config = dict(
    model='image classifier',
    dataset='microscope photos of single blood and bone marrow cells',
    train_examples=97085,
    image_size=64,
    crop_scale_min=0.7,
    horizontal_flip=True,
    targets=['smear'],
    num_classes=2,
    arch='convnext_v2',
    isotropic=False,
    norm='layernorm',
    activation='swiglu',
    mlp_ratio=2,
    dropout=0.05,
    inner_norm=False,
    patch_size=[4, 4],
    conv_stem=False,
    depths=[4, 4, 4],
    widths=[48, 96, 192],
    kernel_size=7,
    label_smoothing=0.1,
    loss='cross_entropy',
    head_dropout=0.1,
    init='torch_default',
    residual_init='scaled_by_depth',
    optimizer='soap',
    beta2=0.99,
    lr=0.0036,
    beta1=0.9,
    shampoo_beta=0.99,
    eps=1e-08,
    precondition_frequency=25,
    max_precond_dim=1536,
    one_sided=False,
    adamw_lr_other_params=0.0021,
    grad_clip=5.0,
    steps=12100,
    batch_size=384,
    epochs=47.9,
    lr_schedule='cosine',
    final_lr_fraction=0,
    warmup_steps=600,
    weight_decay=0.1,
    adamw_weight_decay_other_params=0.01,
)
Rows from block 9 of a small image classifier, named by matrix and row number. Rows with one number belong to one neuron. Each number is 500 + 40 x the weight over its row's rms, rounded and kept within 0 to 999. All counts start at 0. Numbers have three digits each. After the name is the row's rms in percent of the matrix's.
After each neuron's rows are labels from the 100 images, of 14848, where the neuron reaches its largest size: "top examples" is what is common among them; "colour at peak" is the nearest of a few named colours to the mean colour under the peak. Only what is clearly more common there than usual is listed. The data: microscope photos of single blood and bone marrow cells.
# gate: MLP gate (model.blocks.9.mlp.gate.weight, 384x192), inputs 0-191
# fc1: MLP up (model.blocks.9.mlp.fc1.weight, 384x192), inputs 0-191
# fc2: MLP down (model.blocks.9.mlp.fc2.weight, 192x384, transposed), outputs 0-191

gate.221 091:456504518442497515480458567499497508441523526588521571464573478463512504511587505541518499528409497504469524579519424541513443469481445417509484459469518479542431465480450506535490543456452536500473521456448478510465544540463462506524482451482476506484507506491495502495565437437500520493531481486426497486499482504539493557567468498528513468426534544505480474532474559485516584540520534519558536437528631423490508495487448515487454486488511421493458551497518550427443476484471520550431507557526498471508487521520440516518566481474498542588562443565449508431528541534516470476
fc1.221 091:508514505463471507505531462480490571571497450532566578494472553465520526496497506558531463469464524545448451492510511490587521431500468511452506496457534394537457486505561490482490511485530528520561559511460473467547463493500497489462504559499529489525455516545477491496525510435535530523543447504507471581554459386562495419522471507506567491422491435577471419464400479514447501523532499573549519480491501390528440499518533504491509514475486413544494532543580470478486567541472567520511520542483466509463486461546533489402416517528500520463469528511508525533518468525509493496
fc2.221 085:479424496527518550459443488513529482577443501483474514461464464526523539446464494554545499491513491536549570463517512437520515553423471564474406500407490436560551573470509479460477477459485538505442448469492478476489437545448513470528485599529455551549430469490470472477500564493563526485511509485494530490506504465527470437495517443529510607435521503449453473521479502499456492518488437570478473476512497542456492456487507537498448518481479477482505520544470482555488448540528489505519424382596473492486587492521446546520453508513563474517506530536528436479470502424482518453
top examples: cell type: artefact
colour at peak: pink

gate.46 113:538476527531515573495475563468483544514540481465428601405515520564445492494480480424513527496523538395453518508498459465556450497546507568531503547521443522543450469517545500462504436459507586528447531485556558536472494524537506521529468493499500564533568537516496538477501462490511533481489532439501502535550480436507512478477512469527555497530557462528553504488470526466500469519505505486577516480423558563494471473506482481469488434457529514490374503416468426470543504378471477467493448589575546499541558483477479524504511517504440511470512521509535499525504570513525505476
fc1.46 115:513551530564478506535529537447489473508525518503473533501470504478512470509475498456486556536510466483432524559493528544500563472494470564573533532600439459518509497462492505479523531504533587501514440513551505582446527511514499517540486517446500526448556522478468521463506515492540473480554527449446474526483559413503544564485491426452586530530577482518469521493463565476481449550483547450524512570453551534465491435475483509445496469504494520424411460495457441541497471376448453407507479476541496457511563442456506507490441546515474543537528476552435509561501542476453517506
fc2.46 116:505427540512547461649540443444546454462437549560490517546503458467470486546568522516520509499524523484494470492486513476480494539542483516476458489529463439476487540446467516478481443550468504445433515606538412495557536483488544511511533505502517535512473541569480491598538491510470492489420460499444466500461535456469515550429473509462500457433488483595472435470540493529553548507456496500482467509443519546471514459534519531564509481511474511478523488448428488483474559542587534441473462445497459511502487441463546534509448435536565474478510559557496474447501537489479540510
top examples: cell type: artefact
colour at peak: purple

gate.337 093:483496483487542489510573471452490597450475505461452530485497447453503524500566498494509519496509507455507434496555543459533466510425522446480464525458490482481470569468565528471511404560504493525446507455538531508510500528437547462463532461552464548440461463499486575512506493510433503554458527506570455516403521452483553473433467528502465552566476512456516425496550524571504538493478516525483536477521394513496577501442482510460522539501516519534496551496502526477522463493570497532487542432475473524491410542534503451503476533534473527502542387556497459532463603542528468558
fc1.337 092:500506495503445566463485501512473513549563575487583462508537505525598469504526509449483535504511489527490549453430461500507530446483481473453603485484478527600502465513468459524525576458480447441537512544486560485519515516447483513525484507509497510514493527575504396496462511465507479498494473466464546523565464563449509502535358520516515443527485495495396573540518456454504400481555442438469427462514560521508470454548464509525544495485503501495465494469476476552564503469474545455486395552505475555501496495472532542526508463434494503516495554475539481461532482488554487490
fc2.337 078:495604540534502515503476512532473492496561483530518493529528503484494526600466500470512517529495491496543510437492492470547544497465611519473538541463486538446523471507459531495475494482450460515469489510506494474533511460517566494470502472446386485500480543472490462523484552527486530435467502524437450464449451494443528508507509530514489453433485468599551468495503553510487508545537503602514473473479515520550533564496487468571492555514538529461561477478485591447554498579452497550496395498467561500492506527532527446534450577427540491595425449514452558494568485500451473445
top examples: cell type: artefact
colour at peak: white

gate.302 117:556596471489492472473505460469428536502534518475522553541494447517484492461406581525490483466531483444456453537493477524488536501551503487492523439531522453432444552555506538494488535475493531511559495482525543502494578429560521504509459499535478609451519414475464398470513554514548472512474487536471452515504502536581466463502528462448476541468450498525511576455439527531498576456517535422481457492513494615530476485503509454462525474528456463458565462448476485516529539503495479506571551547485525580489481485496487516460506480562476479397505521565538496475498565453490504511
fc1.302 127:531523524510507508479460514476451459546507592516455484515475497500527471478537537508494504483486487498591481536546458425531615497498500535497427498468511575532478480522528461545513493496419510433455418467446557518470550505464467590527523486494499480604395565509469530517495570458517510475413477505504507473460510506459539472525490513427454444501470517557535544524521469445494493529553495475547488460550469551483518460519464527492486532467500516533517442500440542490473462441471523466522488511484496445510519477422611492408461492483574528580548472454492530547470479501417462546
fc2.302 122:547481496440510518533498487493513508449492536554471507486486521472514471555585469439490550451481514506391561500447449432499524439517487534548513490469459469479488440454503509508598463458511441509473410536486415461478493511461495555503554470551405495471447481458495444521471540537564513502548519428575513507511482560472454536530517473513449422538476476428493465481475523553441509487474513405439431499483478546437480450535514513521572546541515500502485452539581455511471469584500568517588542483458467492486468488517492501563531470490508561474547526521517514482503557530522527480
top examples: smear: peripheral blood; cell type: lymphocyte
colour at peak: white

gate.370 094:486460494527475472521472523618501500543486626553497500566557471521512480358458540447479540481472499500498454496497432466509570455536439458460458568509460513495462540498469455484484483439487474531521487472542551575483480517514471488508557454487497546565535514481568548441471473426516465541541456550568474527497513468485497533471432491475427550480474451493506542519516487482519501481470464523489491482543505480520475388458510505511527469436503563429489552498509493499534520472508476511470463489597549437495431566521513468457554519549519496433430490518477536489482549470548557498
fc1.370 096:480471456618516536518456516611457507553496617524501588496536488544518504494497557439528446449480524481518487500528500459495538480475461478490456528533481495517468503455456495575514496505472537488498510496434606522449437497427506478557512512483490532524490571498481520512414502411500478529511473564569499528569525442484479501495457510492415519505412457496480492537442529531518455474440506481524414411541502476497530432487532461548500530462506553471474500506553444542499488459543466569507468510511485472556483513537527550412529487450545419524491512469471496464453523527488531458
fc2.370 105:440528441453514457455565479454472556446548509464429497493471448537507568517501459448461474511489513524495440469469556479477446537472497544484528508560585442482467433467453549537494478482544518463551501406507533513521518413497577505473447485420566455482454488466485542507535557514440496544484540487517439478506481447537479540477541580480519479622486558455462436505549495537431525429517486487501533557497459449431471529450475504498464528489473461493460530482504536476491456527483532460510416509522526512500474492532566465475466529486532524572461481391477497532461530510514443498
top examples: cell type: lymphocyte
colour at peak: white

gate.226 098:379559526477545466546525486547406461458453497496508506522478446539492479545523517484490560534513455577442536455544562488512493473470492552510489516525547509483438533534475464489583476483436404529468533475577508553505561503491482532497517557594547502486605529515532573478466552520513483479513436458572462505493506545447506500471524497498495506436548493505532424499510506535515398523499491449507494501491518493556499418501500503545512546524489492544516575406480475495462469482492479428508488460532532471479406550492587525459465489466538513512463512545493529455463421486532502541
fc1.226 103:417531492538533465584521477554485506466516442519508491512518453543498461479620420435520488495494457522493516446504519484461445412505447547469407489495508486497506548526476479505485524544456403508497451472568495534499591492464507432506467525523501550496534552508476543475466471534493421544505483570513470509578519501470558510425493502481520518508514512546543458542497464557495466576529505456560511493541511519499523433504467482541492505510502537512524561378505476462509515509533553492476488435510491500469418561475543541522474402486521534511470501558474524451559382507551491508
fc2.226 118:563556429488569500493456500555491565419441476579537505527507507535448503498492536561482519455489500585574417452592496428480501482474459517472518524483499486539516429506523477436609483453511473480520517488484430473461500484501487543445449459498463534541472499474575494516444473522452534519534539507573537515533468530487469513581495543442501491513478524505515505522494512471515460468538516439499511533574518530479454481483547574534483487512468417564512498470459414513434554571508572512498540449526571563486499555526478475479512571469387539549514482508520478498531504476524509507
top examples: cell type: artefact
colour at peak: white

gate.94 093:614515456499549560514476539489470446526547489479553460494515483527475486483493490579488522492543510414503483537597563556505412479533492487512527394469516480465495582532538531512445545519526469420471507514445506467532618462533536477440515526517565510511472502432514500512419495493508557497436533533528501478481470537489564538517456453502470544543464493474448487522506470477496583558472494529573472437490484508500539557537548475463535515480457495503483436531476502541570499582443516508512500484431556531442549527490502519523491461540510425502459527499542491471584489549522548445
fc1.94 096:396580504553438475557527448535524524498481496446449503532484480477480517442511467433524506435469520534453534466448554525549606490494488469479410579475517572532462489524469466495570431479428474522477430465528496525408480552494528476583524485453431449494522471545425573493551467523501465579546447493456537493555440471502439479484493525541542520482575494485546508514452493498461468490509518512492524569488506459481448508483478487436511500517539501488524536523538479525458472425546468454517478508541463535546517544479424515491528474492562542466504487493469567506435559490525452526
fc2.94 123:537532498573514484515502504518442560425458542458533501539445433500401501462525491452526493557514483569532497472523447505488475453487515453541490500526487440455535594439511500489571543558533485512481486526438451514508553533482546549489531543473458518493492566497501495532460496522597529492485490493471515485473538514481491510496552502469477484492445475451516443511576547466448575474530497503478453507455523526511539497519503527442601528471421583500475429456544431557572442480469469507573504470416517468498602528508489433454519542509499450430481489462485502456465584485563507512
top examples: cell type: artefact
colour at peak: purple

gate.382 093:483560545486523504520575496514470517527510558518420468550503517458488533371523382436491550471437434534553535479451455498403487514466461516546465475452496456519526507493452443504435470429492483480522512471548517471548436536507546503496513464490460561526588490468534408573478463525506496522523494476491437548469530536485467507554484511398536530439468499497481531523497481501490485580446494475489499483538511549524524455496514517475490460552546499519498520557437572552511497528539499569498506605483511503502538499522518467537463575497472452483487500460434589526480477510527531556
fc1.382 085:503538558500522536505521435526502461548511532517439450493526548524546508450614408453480454512435414531538470519459533576436471508449462491538470525504465498415525494517497478492555584458455523475549446565482482491501467510487552489458466487517562504557507512515511435409515443494533515536517497440516501480416551507613509537550502557488456469400519518500567487461514489486538525511499556506477461504404533544496490497560511535526478474456516499459392488519535426508419583499506488501493555509513536490511504523514466450508565517526574489475527500528472519482472482529487522512
fc2.382 088:507426592468551440559475587471502517535543497487483477515525537441471533506507514544521557468506521554488500522526487554508499440451440403518457533572508517464474403504444496447499525607538466503480518471509545526510441535477475438521466552497532515455548473484543543508566572464483453496533480511503448582484465538549531559461516527447494505420472462519458467461486488518497530433537534489433521517550460509538507558426524585555500479523468466473492498444489471474550452507546527501466499505436460493450528439539502573481447474510555514516485535470542535411483446503503456447
top examples: cell type: lymphocyte
colour at peak: purple

gate.133 079:438455512440496578360502486574463547482527479521528497496455473510528577426501514495546498487422564509616480455461524493467570440462501484499519561465511561518521503482480488479567492514469509563494496492471464485492452477452543546480522492542542394549459490446496529524496472488500461528531442556533490494526433443458530476533506497554500501455412495505467534522453477471514495478505474535608459491562440545486506412446464544499488486483492445507547494486457556482452484487445568544538470499486477524533491473512433449474515466535527458499498497417504471548474574532490466461
fc1.133 078:473463540485550531414539559538476527462565573496498515503509515542551510456537523468554471448466556526580517459466484505535630393510500464454486600513527549523453518439509518455503494487475455510506481512475471463586544529462578532552516518513515444448451470515491445465570438503524466544463504538578538445530495429431489501534503511538499474466491507533479500470463462449527492424481504503528553532529477586513409420451478522501443465478414511528528482450446514501461436537478508528529477493547520505497522549497472450473476496514482529430540501451505499571475500519500505474
fc2.133 077:500559574443435536500499512552504529514463460540534526530505492517501515490501558509426499430578554554544470470508519557488503511477379463465577485418408560536520430525549543558474490469455489427585465511457446557561469509504538530510525527557535521478532498571523492521472471556538485553444484508547460482556454504527447480475542503451552529419561489501461519498492469531484482511454428478460534552461521498511466463581529469495502475507449508466530450458544515499511513432438544452481519500472473456501551525509557451450431476504571467475516530537475511458508492526449530551
top examples: smear: peripheral blood; cell type: segmented neutrophil
colour at peak: white

gate.306 082:489547479507496465499545511498531418512495510559419509463512499468437493494539508523462527608508495509515499503443516445502509464515503473529460493483473521573530501459388471467534565524536503485463582532501522508441550552567507522497496570530587440522483509500538498515410426553446518482501530488429505515496532532513534488514434469509534513564488521476538491516573548520529497506527490440510554559511489526491514499519502519471489421466494563560463449498472571462475443471515514483585508446554487497513458468499464525419504600432428531464493522581500409469483544431495568543
fc1.306 090:419582457508562442505545524461579558475456513522475509522507521456477416578604482526442533559466508463576567462518484498500527587513489546437442416476468462514503512506559485499468507501508470450567492530485540481445521581486477518450528532500489515469485560531477497484455477488475488485477493497474517460443495543450471528506469475461503481441576535529481469565554474503509457477518518506537464558507479549527452468620478529467437452445518477440486502500562492508496454525483504525515493498491501551546400543502537474410494554481472595511468518549527511501578494455492488532
fc2.306 089:476521499601474446546548475541487544440453499499517437492504502511455505512491408498467483463561455497525522504453499507449497493570558541539452523513481525472520415526483493456615473524430437462445337542427487483483521610490475547495436539545421534542508492506530493557511530492516575495497510469508488510480484515463478503523516561477505451425486511554510501521526561532490512483475489487480504541517514501521486480469474511453529522495540471526481463463472539485457491532489505427520538519497471473479472547492508483522475491581500408519460466436471591368487510554509496479
top examples: smear: peripheral blood
colour at peak: pink

gate.160 079:578432560558515438493550527536530519486526546433560526435506563467506531540509497552501557538548547554443537516517489475465464521452519538468526515528459463455569463469575608521533435487492551477448529483479531491502416470528520484507447533540482573464532530513420535445553439549465476559473462481607425544530475522512485525539433481521480518517466474477522492543436515489469547514416529536504508549501502479525467538495456494446534513476539455470544471489554532454551421493526467513514559454486524510439434504461482465516490489597498475503512428515501491509440489512481443508
fc1.160 078:500546465554502514537506547446541473518478542469527494497544466512523517455475457516584488428483469501485555505494489485475547452540470546482505546458529499509498551495470416446448624552468492481514542468472512452521556496564545430523474521458526540431544450441514535472446510538525494442488461511457545502508525438420536543545479500467546521449513496540537539465550535511514465486523454500499482422556504493415439464508440503511522466455474444504415543483487507560560509492454542476517467606565503546601547475480547535478572482501489469515527499558495596536486512491494577493
fc2.160 080:543463519509411471451497577458558518496485494484509515531492457555516541517495544524411489489512487452498515532548495461445530541468420464494563487471493499513550433469518422601504525460462487507421541507528461529465531482436433493515537500498564528467492567484534472485540515433544587420548584478440596508551553528508414497440474511528485473494538472527517503542507607442483452496525478508516525500506495491540536480487475457455462515508525461507521471438503477530455518513535494462477531492411465460514468553507504566517558445552463558499437478534566499575535472459507529485
top examples: smear: peripheral blood; cell type: segmented neutrophil
colour at peak: white

gate.68 122:487417523424480470509548509507556486539512499404565512485510500503487448501412556526505512570569503536429475546497500498491482527495513524505534546537504453524533445540410483460430466448507504488526501543561484426494564428529506496501449549504451519444550555471482483475514492463517534495524496513517527507534521506419487524501541514464389474545525529452479507509506432576482436467553498499462565559587458493499495475429570464493483497496551460460437499446520462480543502538542518507555389532540542493527505546502533485505527520483548423534529520462498571530517508499607468506
fc1.68 119:513442539529488543489526527517480383518476548544485414578486483528556448497433545515511456471545486428492512445482428505561528472506463524535470535485485508505489475553511525547500530475488431537458497479496463555532508520510510548449545496511478510535470520478545587474501533533504522473482520485477515487546534589628525480562508480477487452558542461487526478473445574433501473389485464564438466436441532496458543506546495490588525521539501497517508469516471497530485462436477535414439539520515492471448450459531459472580558443520554544487513519486491479461465509462487419493
fc2.68 125:492411496515499460500535462486499524515536590537514513553481471515563466435504470507445501466520565542565595440507530464609546466469515491532513493489467545497461462499531507428433413459535498507507521444422560518539430527494521530428542532498508494507513453514432485536524465542416555504503475508505446507589456447478476465542542486550421507443503459477443498529461510503518568547514532510518508584505494463561451535531492511463515476497461539481497536500527529488502503550470545511516555504484441538525498504524579463531486433472524552396466503591542459532535528551550501490
top examples: smear: peripheral blood; cell type: platelet
colour at peak: pink

gate.179 109:571442513444506556458502470484500473496475579610505519471469467536486532490497406460547481440550514501475490520553491504516440480473500459511476484463518506569490522479465508475480558528432470485494560484539534514474538538528516449484583473492475495519446560434511511464419496496536566522503469520526559543549493439521556486471543594594487500541508451460517493500393479467529495528595490400575534472520563478522427495484462452468521522451518511556499461541588461436490454498486505491502530545517498537536501536458528491537517577549436534488533441526476515488469511542494439493
fc1.179 109:431541538506543515488525519431528548487522544537554573456453508505475509536447440490480516541642464454528502453499528495552489509482554547487462487457530479444459535497502538521544549452509449506528515507430550476571553496511514485449551508520581554476502466410433501429479504583509467541521534517478511541528533429508571543432521548469550468469476494470498488404438518461510474554557457476507509471524534510513536444550483448542569490542480500546569469555539538478479428462472566458463512539529473536410460508505507487526493499521490526441542499516462488535527431473483485482
fc2.179 108:506535567447492487536541497567523506524496507495605456515481504490457493537489445554494469515450469540466502478473525491573524503520565541467524550468505433443424482438486488525484489502500506529527570480457543512504517492561561527543529484493505482591506484472555527516472422512574504453555459481547456517530449460450534527552490461531514482420529471484462476548519541463417519520436495528508447539449527457552425446535499526499587481513476506538561468478492538515513542535474593426500501419548548443472552511529485514475518463558579531403552490471471533519528579487476442508
top examples: cell type: artefact
colour at peak: purple

gate.158 094:521483591535459483511500552506492454447470519502595517491491466555506525547561503449485556460528507540552508504521558480558497530498488454430491452491450505577494545598568522528510469489468521554487489465475493511463473568389529511566428451543459526542519491547491552482450499509481556510466486505488524477504476459500477507484496491458475476510430554529515453504503506480464500441484436527546448545525485605538478487452588479513470484517511502461605511474513494433540525438514444506555519546519413436518498558509553466492511423460469418512503472478509572465536451531450438514
fc1.158 085:503533432484446565530501477501573496459456520444570493518484485486514524551566478470459501452575551465564494485519569513500529480510459445539448484483491463499527481537606454514510467451450553518475498505511499477518509525445550535493482528587481538485487480548500498485506594496564544531450488461510476494466516434461436478503475519504526484520539518507481515482400544491465495439488468454545528499534489568522482462483542450567479514483457471524579543464481534451571513448512523458537482568554476517510506576516545481486516438435480358476511537430502557512512468404474426466
fc2.158 085:440531514504514522535524504442414567483499379517480505495513472520460507500482481593463475476499534533547460445513505424567519493525437483520527462498462464401501513436492482548476600470517518480534507503471533532471478481494493453509524542498487539599501419425552478441537509515507531489444543418532529464470522424497499442482526464552497524527522569497454541507512519483510541469533494554465589524526554432470497463500524479553551541553493500468495499507467486471501381510479567573484564447506503517520528490517513563480503524557495448493563522591479471503430491511529474446
top examples: cell type: lymphocyte
colour at peak: grey

gate.251 091:517479531495506499516484483494476499543516510579539541606536559440477468442615439499508526375495554511552587529517446499554478457483511497518424505515497470505439517516565505437511552508492433534502462444473519505502418469525497478465456508532527453488547479497509419480476417487503452468487499460547493492585484516522488451422527544423549528597535478518514521526468507564529510501538440518455494441440518488469517548500511512487428477474459433518481487502532518409478455483578499538488491578553469470506544459425467509508495504523513502436565530513492524545480489522536514521
fc1.251 086:465445498472536498400484523526572442556501399515490521524503617447467506479442526565471538426505472502522540505468485521488568537494484547558511568485476520513563511565450511483480518501517505477553510515498530572493512496543476512583511476563471469478587484551494426530510524445490478434492512499513505473532480494561495430499524531511433519555526539457487476494566504543470550567492453510471469468489490520464559555474463503459482503509501480552446496526482552468463528494541568560502456373457550425486446470472416502530580463458497530491495448515524515505416493458498524478
fc2.251 091:432479471509497470568456484472538477583576473583491504464559587433597473549512500481575600494491524475459431552498500489494471519480458534501541468524457524546501537471493478519414456402495511513489457557521515522476518487458507477494454412490522463491424535579504465460505473574500476489559486472479503536484512494489469470473582459592558532529449471528472478608511541548569449511485437435479456485556488547505527522539558536521534511450490516487535506483494518521569489482475456494513463512518493489562497442541503551482507496456489497452449509493544506592467495497459478533
top examples: cell type: artefact
colour at peak: pink

gate.62 087:557482530472502519539473501493461520516577528449603473483428447486536561449419462504480501558511473561557467579504570460540484513546491508518489479387493569496526520522475512469441491528521574505476511466428521495461562538516479518551466549436522459493528472453527521532513559561573481540499463524431538463465590610471526557367481531458511500482565445494511464493480492524478495520539464551545473495458530481474532499520518549474534456524536518482495536522543534468520522430549533432474473524457528463562487475495470468482531555507493445488490507501511427439525511476486488463
fc1.62 090:592562480519512418495489466496411536529577524545552493484505505499529468511528495431477510428529534503506559537523464483457529513446486538545530572540472480469485510510494495482491544521503619455508487492512492492567434507542476493516558571501498520409434470518496411467554488461504465475475482539523476561462466493481516485464513442487501518512458483450499540475512508490573573581528488554501573514528506421486496443444469486503509388559453462494492458459475510516419582555516589542568497475504520474466418485482531533426498471482508498528476564510476530469503426517520503482
fc2.62 087:415506481540545493461535473547535450500466494559461470488480509493493538532531531536432473470502494466461451542505476497405449480488485504521524518457555492501543584524494450483495478546457535475511496516495509504590522498448502529493507461545490439450455552544501476528428511379514569571471548442482509524507489567452521443437460476443511467412538451470566527500548511532425535469568481502470515520551452537445529545451470513556474492504496460474528500559498469471573417498501495486443523611508554471487528558407518574503475500518474481554528510496484561545498495537461557494
top examples: smear: peripheral blood; cell type: segmented neutrophil
colour at peak: white

gate.362 079:523519465479541597511481484582417607588452471547570496504485508483539590450543551496496527497457493471482454462504535440480526560451483440472550512511481529462541497511489479455445502456505477492557494476459555475519483585422518430528507494490513517455523448500447531456446531500480500502501516489479533499501471492536529522523520513489525497476516405526556449554485556602489573505508512479504468475497498443516532444501484501484540534587521541531521506496551517484558548519469497461482550435543432476438485439554525486480439489551484368459460446426506476491495502513456467486
fc1.362 082:456467475429527504536476487515519636550493527534524481468498480474489511500432532587541528469564478528495491464488492478475514552502445453510547521543483517460515462547528482447483551480520428419579513510454509530516482467494523393484476509507465530504477438513480492505454537561526518479484485468515449507399509486559481506639504517498545517518513394470532522489448475531497485483457540462478511434517603521513496514523466463518520588557452514555453463531521513452456496556493449549522484601473454446516489494476507472481527470536530457440478458568504465491526517447533433466
fc2.362 086:528521462459534574545489507614499541560509556554503551471542410518564550493517505491491532514514471562519491487527433511491442530513489539449535481473531514489478520481528532559538484394486470455560428472455537492616492531568485506514470497543459492496508442524530442524526493484414483520491552443458480555450456465502463521529494459543480530487501523494492521499498482434564502557460481520463580466445597482445470511538513640480462466474451415493523433513522500466551542483495508570519447484536528538567504512492482450465507474514489483528465465548520455504481551470500506462
top examples: smear: peripheral blood; cell type: segmented neutrophil; cell type: myeloblast
colour at peak: white

gate.259 101:486478526441497563564494484486513511468519597482533453531532474507479496460502364502514525463538507499557470437549484406504537516498465510492459524538501531548476552450474524495485522468518515516474489471466561476541456507435561522422457513474443560540446533504534453505477438514487430521486510478485524519584453388442546458546508481573521514470507421585486528481523478517457458470503489522544451515524471537536569502568548542485491595564526509514531512511476528459552491517499405507455495570520493467479578529470510471536537443470446465509526573533501542476574499501476504514
fc1.259 096:462587478570501474487427525488462479447431512538492551463485448542508488457480523467461446489492532550394483470527480542514469539508470498477555482459490472460545456561491444488487617545509581485493470573537460517459500564541481504545512526490547418432525457465515495508483513486501494535498531520445511497533541530581510538484473526420479448548469486480604460537515529442522548557494532472539468482553549459485458424499489524533510465465525515468476454525643513452521556544501502554516474445503514544475424500530497534472459500539570509431458465512467496448506484483533512516
fc2.259 092:501507452483541550521456426490414458440515485511505507567531530495407474452539502516468464455497537491495490556504457474490543568610486476531517442510515546486554515573501502519468462580526499514483543490468396552577415529502481530477472498531490538503509479447504492513496431446511506507556501458475511507502546419501491495436574434478508547549534468452591424470517480585507505518482526487562483598548559428475526526462497422494534514470529552515445497578498474537580538489481462582490465458537504497483506497466534463510516493486506515482544467547491492512474476476563470553
top examples: smear: peripheral blood; cell type: segmented neutrophil
colour at peak: white

gate.1 093:500482461553460549486484551506566438500496599488470507483520547522545496457470487465445470490454574456377549506473489552494552518435490517548508467456509503498503545486431478504456460557534513486581435508501470510509392518483453510472455488469506508480455453536486506486511488490455493434494495510455504486598507453463479560459464478494508474529533521475540556596526518481490603488527474467570523569507564502507483536460508489457496420473519580474382514506427467463528492455491539438460514460469536504508527576514461499542538505547508546500496479569513438557496458482549480508
fc1.1 100:452538519489487527570471441464454551452531532554524529446499421480562516496471528541533490506483485548517529493499488515526476482468528464478452478559486479466514531474471494454480482515498438485455522479556533525456591625526539469475543505514496491397482491483474539452487412504515495476543488424481482477406541440516480473480543479560521567519464517529539487439515518543474523495499525608431571463483536520503514456510459438570470533467527498482535495425534500582531547517493506549551564456445460466483550467523463480449421494462503597467420464492504538455542540519487472521
fc2.1 097:483550570528527506536436502506505506531489317474551458485506514540506488504459589594496557522412486505462585471471460488491520516529542493489456498467508496507558512507522487545471474494493604463558431574454543515483570511481468496448531494475571524489525538550469522431424492519490460433525504470513476518432547538511469442485517466557485478543506463549531520559548523519468493576487483508482502493507488517483503468524578513452490487509474530543539476457430420471489547553483498493511488499492504545466524520468486552479511493411530487581478481544518546461558422448494463514
top examples: cell type: lymphocyte
colour at peak: white

gate.232 087:532484500478545467508514489509539562494536468467595465522486457480524471484494463473449554530498475563465473490484518471490514453501558507526521518415553551465442446504421513545466469480501554503537526478435431470491508587453480475507510577571519541514478531530443496500517456572422467487508506525434497531453577460460545523473444448475547540499572529465535532469502422525477538509548454489456480580554505505492470439500480503454486441546459407458508523565528502479570543542500537484553506430557457499467459526440530474499606446545478535483475548474540471481566458551485519524
fc1.232 086:457491522573528471504544516524484412479583517511569498556504389516503523455480449467511522554456546514585525442496516462469532468530515472499461440507507525513524457480427449505505481512508492451510415464508543518468449496458516519490496500508578497509566495467442504525467504464475492505557454494473507542514583470481507518362452469461467623542512501476503539453524457465467531558553438561474529522498487456520485511459441560446451552467480509501452490528506516450575573511543517470550548431497464531480494549494561473539514508544455511481448531562547518518496450546535484555
fc2.232 080:456522486562490486502445476538454497453506461531486514493449499468488505526486460476462482530509481479392402498475504562503473533537487536461465450466492500470513515451444468497542507558481551425504483510501524487493500461454570537566525533538559484455517557550572593495456466526533484564455503536446479575484602486525531554557472522425546514575501480525486536518521437568436480504511492444500514460479504602410552486481430492505537553472501485489505461439467450490498574480480493491487388562481506469535501503512460527508451535580475439475466545516561439470517509529488500536
top examples: smear: peripheral blood; cell type: platelet
colour at peak: pink